Rows from block 4 of the text encoder, named by matrix and row number. Rows with one number belong to one attention dimension. Each number is 500 + 25 x the weight over its row's rms, rounded and kept within 0 to 999. All counts start at 0. Numbers have three digits each. After the name is the row's rms in percent of the matrix's.
# v: attention query, key and value (stacked) (text_encoder.blocks.4.attn.qkv.weight, 768x256, the v third), inputs 0-63
# proj: attention output (text_encoder.blocks.4.attn.proj.weight, 256x256, transposed), outputs 0-63
v.20 103:501509443513529525469483542553497465536526468486484509496468455484508484503479483511516520529499505499498487476477510524508491520491518475498517498511496535484521496517479527564500499480484493
v.21 095:497508508485533504494501512469541507513533518558471505536508475494504499473480444478472487506543499477511523479517526500465462523505453484526469498503464497518499493515457501472481517462517436
v.22 088:512480539508479512499506463507501508563510468467484513506512501457501482485479506488481508528410554471518519536500499491483471494456509510488503523452547526498492461504530501496508501467493518
v.23 085:537484522459523474496523508476508518482499527493487493519511495515534493505513509464482541498488474522514536503536467511522518543486467536475505445458514491520496493558495450483526540518467498
v.24 108:476461509528480497546493518517502544535512452483486512486513523474501485481459502538493507520513507509485512509461503511488480535501489476460476496514530503476467453524464533505530457528528502
v.25 093:529483490461509484506462515498533546503508479515461473473522481496491457522501508491495515530488518487505545508479517460527540480523536515522528497511476509504508497548499484541521488527488491
v.26 103:464480453484529509486494484521482504495440487474495479471495514485483479522498531442460498505482521499489483505462515499538483441460542507535514463511529525492506534484457509508529492486481479
v.27 096:494528522451485533506470477518545483489462502519495498513519466517532528508510495490522501489494504534541518440477517454479485446520504540519444519505504496462504480504532454521545502511481518
v.28 088:481475498491557491505526503554547477504552522463479525523545493502494472441505494502505513491513492485494494466486564466532518511551529539501516511517503477463470521466483508476514494486471495
v.29 093:490500535514535474516504537536476520492525490488469487501518499516489503506466542496521501520509525482522487479507490507504468504526533500456512498497517482483514427511440562474493488517482520
v.30 101:469513500495489529506530494523529476499511520482500489499515545516492522511480499476522451473451512575477525495483497453490503538495512491468520525511476482500495427494472521499522531485496533
v.31 097:459508483494492499519498483539498485517478518465531499525486477534471510547545525467467491457494485521500510486498495469485491522482513506525501491495503481463463462467510556478528487453509473
v.32 108:515503524534489441504509506515471461513480501456483495507519506520503500486472492513482484456508546514506493455489466497486488481520491482495513468527544470499522569505488532519524465499509481
v.33 100:492498482491499500538510492500544483474517496502474508508482502455490519483473506514458499536512512497507475495537455506510494541515537458454493482509552522551490483516480462510501497533518493
v.34 092:478516496477469509486505464546523494511527557517483498499482449485499509492506478464501481502484537499490489482529475449493502502493514502492499523550524486499485461523474486495498476486500483
v.35 111:490552535520502491471510501465506498519499478499545527514514482518474490485508499539496535455512495514528494451509491504512515491519501509452466495479517467493472511464501467532493502487498509
v.36 089:499485507503514525507511459490515488473506526484492510508510516510504519482458518488508518526482516523465488556533509557505487531499487532465462527470448486535526551442543530494530504542511507
v.37 091:494488533507464444496470491447536473485500532514502508502471504470509533480489447516471505466441499495500520451479488493485510507500546488501513491507498480470487518430521567509497504458508506
v.38 103:462517515485508497551463518488554484493517506516523509534519520524490503509545505512475513457536492503522489497490509484557528500522526539467524457472521478527504527456508510421517517525486508
v.39 109:446472476513495501473469484523517474467482522495488524501476503493498460510511519501515433518509542534514447473513500496484493506443477490511527572491442493500502482507500457521521469446474481
v.40 103:498511478531517458526506516491493539477504449483520492495504505549475529510492504475469496489485527500516525512510489545519491525465499549552509458494472526491477522484461453495519470540543524
v.41 095:478481486524524456512478474491503512482499445515509525495469567495493510495437497491515490516447456451501499509492476493510513516495505483474520505506508508472506519516477487535499503506475470
v.42 099:469520502461525500480466514502526472472515522471501485517452472487512463511498490513417535485522520492516526495504530482466461510483495478505521519518531479539560529467491514497523507487549475
v.43 117:515520537478483466500528503456510493483516463522537499526480484519459463472536494522462511477486501483500525509484477498497518504508494470469465519470483491483511465501507514512478539463486470
v.44 098:495511496478497504496500528463474488476484545506511518541496467521553497517472517465504521495502471520468490531495467515494520461494485530520473504464516484531527538465513472510538498510458505
v.45 094:506493507484529504493526532482477486493517510534470503501531477511529478482509504486573528520512486510486506534491511512508524438491469497478493463519530461489556495502508487527454489474458513
v.46 091:477548503504478478494534467500548509500509496500529477498469511513488494529500453480455471507510496460490526526499480510516505559505532519495495470507495492475503483480530506496489512523497532
v.47 109:519526490483502502519515501528465496530524509503484454505532499514473491452485534533514484509461455502497510510518495496517506555467490465500467520485482481525508465490549552494492524454513470
v.48 109:526479437486490513484489506528495520509499508490492500507494537510540509512473521472499531516483499487516458475484504470529466538485525487525453517449454515516476478513488468432459493479465478
v.49 104:515489487468486529470532505467487531520482489505474512481485513451465484490471544520530505503502516477485502514503520494506469498454453502483535481459458512536455455484511480510466504487497482
v.50 086:527477465464528477491482465484502493492466480489496470534506501532488489505550517497484507480486506468488458456485523472517493473531497472502509512477546510528533492530495498511479578483501450
v.51 094:547495533525524497496526529475500503483525484478484515490478464510502517524554501504475508488549503480481522490498501545499511490506516489480486514487507502521542561497465519522483489523511493
v.52 103:513475494500530490501481496503492543473495526488497505499497511479531510522502515472511441525501497507501484500480486541540552542493515492489534534496525497474493486485481530509484521450468526
v.53 098:542527502507521505491532487512505525439488497486488505482499533473516500517474518467476485491521467477494471560502454505514516482476508533471436486476533515531504481525517468511489499506497495
v.54 114:496483484486509554512497522488512486497473452492474465510442532426544518521474527463510509501497469582504469502463465489460495557523508440509499520504471515482483484504474503470505513498529511
v.55 091:529467514475496485477526544517526493493495486507506518479493527530495537484516511583493529523512450501494484527520502522484493517508518491493503502437478503517523434490555512491455508493486481
v.56 087:484515524497517513491523485523489480488517468512496507516468503514482536584519501475492476470478484486514508515524469513462456535521481475472512492541501514490503459527478432516531525498492508
v.57 102:523538532511515502497502489503494502470505479469514507496513495512502498450491518502524520486467526502477537477476522481482552474511485472475514515484496498495555469496472554484531442468459517
v.58 099:504452443499518490499497503489512513491505504510494491473485538495573529498508502477501492517489490452489512488489533537517500491466492511510514507481480541516485529480480533529510519490483494
v.59 091:524514525489491561534486506505501510489511431479503498462504513500442484467483488517501518508532500529482495499480454477510486503461455507541490512477512499522559530514525560449485515454502510
v.60 090:483509535492499507502502473517490535489482470530520533467453507491517482524486498505534465478516470480507471491517532538494460458460482520483500521488492491452477495481519502557525503469476492
v.61 098:511504506453507539557532486527510484489490501575531491499520486502449515508503497500490513495492470502527502514536501481464525499499459532492472496492516516492520476555486515515512528478519498
v.62 099:532517469478488552497496474475483532521470523509473515500483487488474546492530514497445561469457529544473489513460463504468494507488470485466466445501516529516512514527476537458488506546498520
v.63 095:495530497546504529491474495481506536479488510468514510484509487504508488468461500512468533505530508494503521480519488527494546535455502499522468520493491502496528522491495539474470513486486538
v.64 090:462515488487509510491507492486566486512473513501495484551493546464522505503505504499490475508484473545453493472493552503506476515500475526477526526490502510489474500457512501474536470468485527
v.65 092:507535521494495498453463483449525496528504529509497482487472512455523483506479519452532495511510475496483508483484476490481485480497518538508507508504455477477511484539493475485484459501521441
v.66 094:464559488509472495489493487518534520530504498495480516521558489518479479511511494510490453474498477492521534475510494481475531484521493479484472509462495493515483505502505519497557475482494524
v.67 093:488510481494469523525506520514528493541494504521519483527511521535527499489516479494489488530491498508491522463494458457523459472480496509523525484522500453482456539505522566543490444453513468
v.68 094:470539565516509523517504499521498511510506582517526527524468479475503527495504523468538525490487519553487545463512499480460480461503476517525495491500463536511489506508517488507488486527520521
v.69 101:483485517550520507460465517526498516510513529481509509522533512504504500498445505497551511518491486515499533422509475479494463533519482497456543539499497477464541520485472506497537473538499502
v.70 094:505487452492483512498541538522479520505502469486521480532475492471536479520441508524502528527501506511478509560525502497476468517494506536503512430476548475493477505490492496486504482457533510
v.71 105:476502507508455495471491474485531509504525534521498489537468493484466477475544501478493546511472554531443510490526510500489519490467438536496496482499524500503542530518529499469510537534501555
v.72 104:504535479464518530519498511502523459531501480480509486486516490503464480532547524471520501520487534518465518512515508491538510469513477512481473517509506514515499520504479494565512531535543479
v.73 102:516462453512484490505494540507469523523459524500485512489503505478502510457497487503511496548526475479492498522479462542509484530471517501523467539489491513515553502513487528470458472492482492
v.74 103:482518503475522545527494512514496512462523526504484486543533495566503518516484500492507482539510503469534475487481479468504501499447507551512513540505501481547537485521467470501474468420474468
v.75 098:533513488504514463498482514517532528481516516432477475461479510528476484509481511467503496485510520444469522498468513473502500473496499517488546482500475520452508476539485536498499449514510531
v.76 103:498484456534490507467493467509501504533450502525464522489503464484518503519486487482512503534433492506517517538489516526496498453510512492517498478500491510501514495513479459530531519501478487
v.77 083:487466478499494476442502535454513489514569475483446476511458500502509445515519485502481527551472525493459529534496513487525480503484472518518519470539482511493513529539496515532537492505514427
v.78 095:533529506479456524474519543478471504453512515485485561496540484483479462509532537476474452504475513503528507499513506480490538504494515470451553537491518518488514456519509446525527476517509527
v.79 096:487540492481479454490504531469533475516526482478485562539498444523544471513509481550498568462490525519498492470457459489524508516497498502515480497495483449483504505450462502474531517508480481
v.80 094:476493533504472503518498503517542502545507483495508477519493521482509476500453523500472492530493496483522500521505476468508513575501494485473479518491501494464530469477502512517476502470444506
v.81 094:476487477504461517483468511515518537518485458552522523507503489498488504474511501479507509531519497490521509495463526517459516528500476435528460537487516514521477458510509517541503556428539541
v.82 092:494496470545506479477505513488517512509562511482499462522504498500541489503526479534498483515453474523486548458494524501464518481500506515486461543500502485488485554496529455516561449510532471
v.83 092:498497513490499509534492509474500512501516456493522545475531522520423512540504469529529491487543518489518457524496449461512524488541548538504537491524491459442465488473477514496482481520508522
v.84 090:501491538512497481472528521527478521516527478518502511489455486532535507527549488515476488464473523496522517439531464512514491485509485504512469439513556498519509483529451511542518496503509487
v.85 097:497508495475511513496469470519501473490495483493485560458488480493490505494476515521528533496491531502479490546500490475488497509466492516548486545521434491539523486516476475541529478482508524
v.86 100:518469529459535489477490531481502502475496500527476468494501507513519512489470498488505515516530453503552496525473530517561512475477550480500521536506528509495473519482498494498447525480486503
v.87 088:441528450483497507514518497532545522484531470484487527546508489521465465466495470515493495447508500471484528521523495508502486532451468519526479484504454477532525521493512520539498513473489520
v.88 092:499500509505521535526471487515544509519499478499493505494518536527531495511510495562493477502486487504502482536482513530438513532540461512514480506491480497494431454502516501495471535484493478
v.89 092:515455495462499498553520553517489486512494491513528494505542482512519467502555493496528530543503530567522489527514475497519477476497512495481463504480496510531504527558506475482493535497478470
v.90 097:498478418493480553537488518526461543495522520540494495496432495455523538492504499512500513510535491479537520481509548497498472493485506510521509499526567533507489477499491507492493485492503515
v.91 105:522516470469489478513490465476462542535501494510511539508541493516516479471501540539481533477508513492522468517535471447471514519507471476484539473515529486518492500469487482511474533561480497
v.92 100:476472461498492501524489498544521501521532502469513495526525530556526468483473515497500483509469545528505508504527537499498524480502498478504528517500473483475484497442510507503529497463539489
v.93 086:529493539511479482497543509522489517507502519505491540479503519491500486503485521500482452491504521504543521486537451505488549550500447495507494475539489478479514483466473524554532487510482519
v.94 095:514537558511477515479519502494506502524540488463490507512534448534487514520528542472519515513507533484467536509459493503511495517492476474506518477533464473508499472525479527522499474484509529
v.95 105:470564465533499446453526507491503498482547543509512517469477494506506468527517499504477490541523485468494464493523478518495479516470504507509489503491469492529500471550495491516516495503498499
v.96 113:478523508519503493491507519495482518522534496523522511502514471499478536533554477470482431520471561545528547466481515500480503542499497467489495495525504472466516453500502545484489515518446503
v.97 102:496541553530515502549542546544467470528474502468485519490507547514531479474494502466515480533507524490478499470509477525538520469491473534491470499485525525513499557516510490498513513542516487
v.98 096:523481520500508518489519466538536485482486464502511488475549512484587465490479486471506511492532463509535556496490500464528513489476515548552477499506506488537494486462476512519525505487470521
v.99 105:494470467474509526497506513515486491516435450475512510506455501526496487525477529473531462530472478494511499572503513528518530509514491525509519495479463514517471496506490486535556529495489522
v.100 109:518520476465487493537453453504531549486542500462485498523511527484464500488531508517505499460476479455511562464472524536517522486504498516514508434514518499463483507499558556512465511471504533
v.101 102:497566521513510501494471501496490493477503555518493551519510465498477481543505471469452530498531510481480466484503509518525507512487524502487483513520548514562538496485457504469481505534483514
v.102 105:512521488537544513496505497544485477487466490486487522501523477515483486472470525471539530481494490469516472510551501452509434466475484487518501493528477518494483532477516501518535448507495514
v.103 090:476478501508474500501507466515507516514499533478506526473478527514504497498466515561499527486488541510471445491506460487485505502448501543504482443470492481507488513515516521479464515472481531
v.104 106:484505481489482478495496507481447509517477504489536519502493456541465512454514501548511513492495531518469497494492475524513506518518511463484472470503499480506488468528500503479468528475498539
v.105 098:500495463495457536466521525489516511512469507494477491501484489492521474561492484496492487508479500534506499504538471530488498482502552505497502493497474456544493494513497529499537463473517482
v.106 099:538532498479507499537480472522534498488509450489488477515488443472539494512523475442527494515479512525529451468480478482512472478515477535482485481519493494492500536496459490465506517528455470
v.107 098:491504501509490487498499504480477547569440481508530495520521494515478536532463507512457502495524508534505526491469500487472465463528516473516503488524498476459504530507490491561435530515511491
v.108 130:493497516489530481441485463502528449490517528525481532522474538496538508467439496517510484497498499492506514522475494484528501483474444535557511503507449540457506493476491511555570485515481515
v.109 103:494505538500479518479467525463453532476509520494532474492513520488521521538516499500482484504504457523479518506510463508494489523541497440482466490508471477526488488507486492502484476528511535
v.110 089:484536461483503551535549469512512454495517519528486482489499458477498487470483469517501542478529516528469499486527494474527513474502503512510483426521515523522509511501522486522556523511502512
v.111 103:466487516512499485509503522507531500488506531472474528509475511490525539468507476470460494498527527497544479511478456438491513502488480534536510516519505493483515523473480523484485460539454515
v.112 092:505452491525439488510504520517464501458506482457490525529473487532495510527503476507473473510456490547483543516471570543491494498478538521514506504479492499500466495497506563518525505461473552
v.113 099:499510476499454538523509481534513488557486476472499484505489501498497473510505485533548498496488536524488461481492521500487532484496500544441479447463504460493512527523525500482518483507464515
v.114 094:488461478483500527478530531504473514490505473474490481516486485514466534479505507553501513504526465504494498560536472500488460466512502514540478493521503524540458525473537476506470489482541551
v.115 090:486523531507471483514494481459538473491508532512454499490444524490513471512499501531501507484493522488505506507509476481531503415530506514482514505494497509463556512493539496489524496543497523
v.116 102:480528533482508505525465493508506487502478513470504542461472430487524503459498460482466505451506517467499463425435509491516493479506544503542528521505551512491503519485475540512490491470469503
v.117 104:546509468494503445486500510493493461562514535481542513523485539550471541475521484507516535488477492452482490540462516483493476487488477500519504500517499525502502532515466517459469506493544467
proj.20 106:492479552493488483516517487488487522467530516524522514512505564506499500495548529454499491488481482523511548493515503445510494481539500521513476533495528503474503528496512431465472495516502509
proj.21 095:493479486484492492507496507528429506433476511509547493508487504499478528533520556524513473467466486520480498508509509486523509489518567493459520530501489501485515497480528493522539457498495540
proj.22 091:492517462513504497463460505492531513478490511476475489478502554521513481498490486512531538502561465474494479462511503527532526491535458489514480457522453466530527527506479506527490548490487476
proj.23 081:456532473545467480506506501497474512499499494513498504485468498487438528475471483513512467509538524476493467477450513481471499476530544460519502541542476489481495510440527505525485463490549520
proj.24 108:531511486463512499454483499507531421492483508504509516520504514528530483509555477493520517488515513495480507535512476509496530464466505529522501539462498489505512497504512464514463556506467503
proj.25 092:480501487524497488470515485485453510498504536490509525525480508506512553468495494504493472509492493517508476470505499525517516494503486432520467526477514461514500503442509540480475494483551503
proj.26 098:520527563523498498525514505477522487541520499500504523539500505491519513464481454559554498481523485471522525509530474501457466563534454496495491523481467486495546487541508486460475520517508493
proj.27 107:495482459523496505476514526487475535487533509445483483485504493483465493477514497503492493502521500455476486543516475536493487531457490431516524460517519497520485501482509537467473486496560498
proj.28 101:510524517504446513501505487468469504500477505509522500470473547476469543538498502478520526513476503522498542544517469528434483493496509493492490491516527527500531467496489474527459519525539519
proj.29 099:490453493497476493501524469496483468490492509540492518503473536485507503494537485497513511513492520506507538544502495487514514487497516515540486509482501523498506550521537410538484521508524496
proj.30 105:576468483495529477486485511492508498522518487508490508472497493505507483505533494509491520515546487447531485492488495547526494473488485503540476449505523530489489546505507458513462484530498476
proj.31 102:558467529495522509512521459474465501497453487493451521476505485487512497473452481524536492506497505480507514549530489541497486506478475518508507479513506513531532521526529455485500519514475518
proj.32 128:498472491472469549489508519489508495518494504521493512516477489481491511517504501522532505532491456495514500534516518517493470507481476515496519543492470538497472440522490485463499510508490529
proj.33 093:524500529513499496506497501518472485512476469468540505518506464516499488519523463518527521521479502507496520503501513505476499495483478555519485525459425461472502518489497512492500483472476476
proj.34 093:527454510510534509497485513481513512490491455455476510493513505494487461499465498540519556509500505525515500525504516554507506504488508520525504524461518509512476529486509518503502561483523505
proj.35 110:530454450481464542493502494524512482508492474471475483481509511487507527526511494473479483529493526489476481527489479513459454517472477526518536518519489521525500507503526526461488480518505517
proj.36 102:482561500499484479491504511507510491520480483531517475503483489486483501514541476520496509475508475473512515474497460459495555494501493459518521478491524473483519444546459490504506482495499502
proj.37 095:528486444492486562512517497526487532517498476471498499482505466525504487514497536494505498523564504526509469523512532519522513468517471510497497488518534531566524500537496474535497512491497517
proj.38 109:541509505530482524453508484498485485515459495511502508459470487477525509459465483495528521546514541478487497513514508544457502521503471499510525523524490519511499486538510489549525491460536526
proj.39 105:538520528495554520497514509491492528523476503511505473470523478498507525500496501501475539488499514449496536522485521512521469504556488502486492434523518485502497514514532541475481520518504489
proj.40 111:509493532470477528470494512518512491519501531547489507512523499455548492452500509530537529526520481503468479466487498477502469434517475468437535546533510524505483492526535516519500492485457489
proj.41 098:529498486493487529516497499502495490503529510500513472496505471511505485527584487531477518495555539522502502500505499456485516471479511513492485538484499447512473500486519471490495496521525543
proj.42 115:514472507514503521550515483492457495549477485552530534534496532496473534497511500481528464490476495506478507529508475485500521527526541509497484491490455502464480461489517492484514485519497529
proj.43 102:509481469536535497482502485492486486531485522507480500471501558501510522531472529454512481507536479511501501496490510471505479506545510524543535491511477490503525541516499468492517437523477523
proj.44 094:509509508540485506502505470556478520515499476512479490451506518484465525477499490514479495544488517473506498465511527472514476508536514478471506460553459510496476535511531496503469454447522505
proj.45 090:477487496528469472515475475511540521498489468484532442487463520499484513528500486486420480480485484496513473481515490483515507549516535483505494519438483509501483488494491501488530516519541496
proj.46 082:531464497505493484529474530501457480485506497495492518478500481474514514473506549510529535487520482566504501488515520471483507447497512492512494531506539507511503516512479458495525457505512475
proj.47 112:481489509514491517497501476453504518476507530490481529498477505517517487544492462436467492478499534538511519472457527530498547472538518523496534470502502508499513522473447475510528499541501526
proj.48 108:472528588516498485503521492467471489477540488510494521478529478487479506481535488541504491473481509518477557505512495505471550453494468484450522510516537481472524506479513512554514481519532516
proj.49 097:485546515505524477497451481505545470494492500533505479496523463528493507518511486523469473494507460483509486498495480496528512492502522487485454519523516466511522512495487517494513505492476513
proj.50 087:503502544506489504512557516516475480511538531490491528488504524486487520535488477502492499502486487518498513522490506497472462524506459520514487526495436493460475499465477496466470444507487520
proj.51 102:462478504494488487501475494520493494489504490545530489544501521506505511462508514478504502513459507509513497491492491471507484498528489525474533516505460500469477450542529466508534462480507535
proj.52 092:505540517522505527539520523509485465520487482495456464495510452543465469493491469519494554469487516505473523507525518510488472469491480524506502471514462509534509508534512495483544479529523479
proj.53 102:493506515520487477532510481524489472556509495493503508531509466499497449481522450487502506492471508555485536458516513466492508500529500502508523520489446492458475512478458511467517493492499490
proj.54 107:526525515500466462472492482500445516502511534489513554478511479539438487458484518521477510502497526427486534472526529515523490480504470536487476478489514499495536525502536482543482460488468502
proj.55 096:512545489515522514541458438512482506504485499488492527518514472478490480497485498442477489463531503524488546490490518460501553477477498532520450511516526475510486541511433491497517485529505508
proj.56 087:525533489500516495505493530456502507508496536513518491504518507525491488448497528495512495530520510477461519480471479466527508503477500484489492516487469534508512499493536531488475438518477484
proj.57 098:480438443478492478496496508476519517516511512536523474527480497512505474522510477469487451490540492485537479483520475550533458486499515511503504477534488533482441523516533474500496523539519483
proj.58 096:523536527485513511506503539514453516516462507525513528506524479517453473506502512541499482478523520502499504515508454493465473496513480472478480507526491456482512464522522455492473454499495529
proj.59 099:458508504498484464468482493444475468504531549527497515505477536496532501508498524482481479486469485487507526479485551482531540481563512481463511463520473504461491484511455479523520473521491469
proj.60 094:499499481522537513519520532481494502498516501458474494543529487516507504466526501465464532518508534513493541487501460434514519506534523497533488504508487501521519530507528492470475476530515511
proj.61 098:525486484533493445500483478484518496486501490441502549523477515531527501524504493496511478472541529498496541490490474481513501499523574506516490508488501496460470534448510479500508491509510506
proj.62 091:474484527496531443489510523517507481506522466502506514524486548513516483503468503491522460540509495473509497478522526519525529525530548504549499556462485478498488506455505492519504537465523481
proj.63 103:480486501470468495525540528520488485531511502538495488508502525508490495525532487452463456466491505520485462509482499475515506467539484491493533486523508471499486495488492484507532476496469467
proj.64 082:555498482511502500473476497546480507471519472486517521454511455522497490486489490415483533497497500485494493467503434493495517458512521481500457477507484492508507468495507510542427506529520445
proj.65 093:490460497538448504504512484504439488514493505482501542500532485516458540531481509524492534494473509520512509481512526489514507503515461500465525535510544525471472501464514514507506539473488526
proj.66 098:534448481481546528517509517471493464485508511489517465502463490481505509535526521496506513510504516482494457507463506525495453512469488503509526473541494503483503474507527467493465489530506488
proj.67 097:536487502471540491497506460498476474476490479481466504487488453495497486537507523531503461481501465519514477527546519530477539535473521506505472526486507537523514481480488467434496506549514549
proj.68 095:520459430474493477486490528484529500457488499462502499486533455510491490519469484525498475508486498452511488506523492513523493540480546479496523495552550501489484461492510552501508537461505466
proj.69 100:491537473471486513498534466491530482484490458563486488491484487506492513537550516493453491483530524476488470547484495507527534477481502503501497469489512502547462472520535496509475512473487515
proj.70 102:493519565527511469529462496478508468496489511499496517478507522498469505494535426495493486472458477482484512462486504491489491506519502478499486505493463524447518482505474508482487549549457489
proj.71 093:565484487488520514506492549543512500516467485432502526459508506505537521539450501511497499488533459495522485508500482507494483502485537470495494502498486505500471483505478526512489493454502435
proj.72 105:500487522529488457515517500522496503494525493494492488533484501522549541506472470525502514471486473482528480516492446509448478554490496505524508468467483464488515497516535515437488482460471509
proj.73 101:467530547482512507490502458458486487475520437538485498503507514509494479521511517540486506412471518510486491485508514468506518476516478507457511501518491453509462459482495454528552498501525506
proj.74 109:503446519544503467482500463469475521486523456540529506459477529470493455482542488476495511467507496552489520531504536480528525466576537484493526473480480538446461528490515509516539520559490497
proj.75 092:464519530513498502496511513504447476500483520570533513517511464467512513496521486558523482568482476535532472513554460477507471504473526463506474518498501492519491508460481460492497502495489460
proj.76 095:538483523495499517530530493513506532440535465477532479501510521520515496491520492507495497445556519521489482455519513488523490509504479508472476482532501498521500509489531546470467493475502497
proj.77 079:482531534517488539519454492532478478506443528509502537512551533494499530502497509529505479484508452525529493491515489495494505501523510467475467577476504470484503467484485478453467516489496524
proj.78 097:491452484547555490495475478505539504563456478495517420501477514527513539509475449520523546545508487471474472476486490535513483526488487508531508439474497500477495524499496527502484548507500481
proj.79 094:498464477523510519477492477530462544489480509523473454489529506472470504479519551469488455531487482502510511521552527504504498498506527471498517496501530506551497526538581514509481473456538508
proj.80 101:543492480531521492485512472513527468457516485497507506480507507522512523505543464510509503478562478531489511480493507501500527424518511526502517505493520516518511557516471506530499468537519493
proj.81 103:552492472473533520508531509492478492461506527462503485493504496501500486529487525495476489460517500517476488467533478503537469466482521524498517488526482493490484549464533506487500436510434467
proj.82 094:529492529477490532464497516509477528485506487502490537482516471495455516490508507469507500504539551515503465484508477497530480497488488498501538491504515522510496463507516549484442493503490531
proj.83 088:515520477518516496472490479534521502514482514509475460509483503500566483449492548475487540523478495490500508515529517533506501477463467464510481486492546532571475521514527518517505527485503487
proj.84 086:489532464483525498532515497481521485492470526478489491515572524496476518496510527485490489547555435489477487539459508477475500512499530478523497547479473494493498518483517501459485489529526503
proj.85 105:521500489527488507519508509500468528459490570492508466503508463497519489520502523495475466494496490492508533466519502542530475511522531488454514430529529512499470531466552532450490500490478472
proj.86 094:470553492532456470542502450488491504528505480531514533492504510483482487508533516509487519490493528497486533466521465452510539484541456484476499505504508478499510489525504515531546469514522492
proj.87 089:537479544519486490509515520474459485506509527515521490482496505473539513531516507473494488490459470528502477487490504454505495450566510484495482500514512518464477485481498498453510500531502454
proj.88 092:485525549467470476457541525462472518508527499492507474517495507488476530478495498460504528508507517498494530480495493478541513493491477493511484502497535483519598515482482497544514481499501533
proj.89 107:494515466533534506507487439503513507488471522488495530509459508495479531497477499499460459464513504469499518484494515481460539523498543503528525504508492447476520533442501515516480459522521531
proj.90 097:506502544483512501482466492495525452490479485439505540521549500526492480514504465496512453488473527485488503506487445512488512513481509515493490498493464465454493504465492479513476504521488476
proj.91 102:502453533530491518516510521519509465454496498513515467511437490508480528532487481484523468491481517499489536509490520561527497500494527533498476513477487532487500521527524525498534479456506521
proj.92 099:490516537506510518502502536463493496503478496542487467466479505432463492493528492510477532500523481474517503510470477495525452508490511501508516484491504489498517535541484473497497472527449522
proj.93 077:505463448521498503500456516482521489496530492496507494512499457539502514477506485485496512502500502502468504497460542506529451477488553534496514504458528510476471520535527460480473522497485501
proj.94 094:505480471477523477536494502521475478484477509505511476502467508511518488491499474517458488499482484539524485517541480487498497500498530533498473508449502524492503562489551513478509510507505460
proj.95 095:480437540492506523527446522508497487552495475474490475538526488497526510486520489490499507475456522517523504535470494459515511474518499507501508500493517457448531513482489484478498489513481490
proj.96 119:532475463497524491514506488495554461509494497474492480481510512486478482547478525501510558502539460463502474514483461505497476466464475534514511529490526535512482502508478464523472518507555521
proj.97 101:497484484480424498457495463513520523466538475553538501527533476488478513517524485512536528457499487537503500525516491475462485524528512485475539515545474463483473473493487497503488468447482506
proj.98 091:514514483482491505517499551486461488547498541517497542554508485499442537503498505545498475479482530482465478525519473569469483505495500439486507531524498490451511498509513503460473453495514486
proj.99 107:517518548541504453515522482478515528469538539515528476502521464487517505495523473523480485479536479500512509445495509476490470532526511486503507462517505499492542517481523514459460493486479475
proj.100 117:477494513527493500495520566494475484500457509500506487494498494534535510507450471472494519565509508506477454518525480482509477473500466478472508549521497510497486481498473474510543489508497464
proj.101 098:512445487499479486506514476530499495546473442495515471496494550486516508469489519508542493496474509515504524528484496496485498518519451484520519473494478492460489489540517471506511508458506478
proj.102 101:493478523491488496491517483475489553460533495505512484477527522494549523502549504501452490550515505544480522465477505525491553525510525511468467498469503510552517500495505522505463524509477486
proj.103 087:530497512494502519491497530499522493482532471501505473512533468499519484478529476489507462493536455531543522548507563504523507483513515473496515528537537539505507513514478480500523479525509481
proj.104 114:481523492496547536526480504515560484508517493489445484500519535468512474547508482493472485473506470430519461523467524488472490516429480529508518511501519491530528506502490483502497513549483489
proj.105 101:507522521506505474522464496519495482509507486490499544482530464471477491432500495510475512502495508467534488495501522502497503520477445490501497515497542512481514465477489499481480547543526509
proj.106 114:451476503524513483464493520471477477525512548527486557482498565533474536471506525520467500504495513503484534518472515496485541452510534460545489523458524494476538513498501502538482471504538529
proj.107 097:513455474484510501515512492513506469410546509513498504518497495511513495508552490514516458495475491494468478510522514514500504541457514517518510519480519523541478466461485519441537464514474529
proj.108 137:510491475513456526535527542498470527483522489502523488499531482514471505501565503496501504502493474501497491474515486497496487502536530481453458481504532473491504499521535494470422502493496475
proj.109 100:550473449485536513493473459554551461512494457463448531527511447529494499489468489520508503510497538482528466504490513515502476496416480571500540501511509497496468509493504496487524521469490487
proj.110 090:481479518500508485459438538478523529505488503473506542503506528495515490481495515470483466501459471485533513478468506547483499503494510456506500545463480485490496487493473542476454496519499471
proj.111 109:492510497515508511462490511507492508521481497552537499489520513488486488515482536530529500510489506513490531508515547565502528520526515446478510470493540497504498491541496494505520530465547499
proj.112 087:485515509490595495495476481472538505553464503499515469481508543479537492480484520500501520518525509493540483477503451488507481490516464476492485501524519502484537488505506463484490525549512487
proj.113 102:555488514486502438462486511506509531424515482504542514483484476503472509476496510480496500513541476520515527510519483518486491498497523465533483517535485535527476506453472501554477504481530485
proj.114 094:510542518506522485513487503480507483504489508511494523520499500493504486491519513462501503516485531492499523454474500492508476504487501500463515502455494477462526470517475499479519486511456473
proj.115 093:520497467484476506484492515548481496509497488486560533492551505486491529507531518506491496547507419502497473539501509483477512565456493488514473490525516478514475495490463497501475507482509468
proj.116 100:496468459510507520455530467483485502514500454513484482537531553490476503521499540502531499515489495504508528554545477512474501513496430505486480485524497501521502445528541485498508499515540482
proj.117 103:457498507528509527540509501508509516461490498540509496480514502450494455532493503495492500492518499503515523480504484463478494519510510520487510476495519500472493472525505484531509532508441524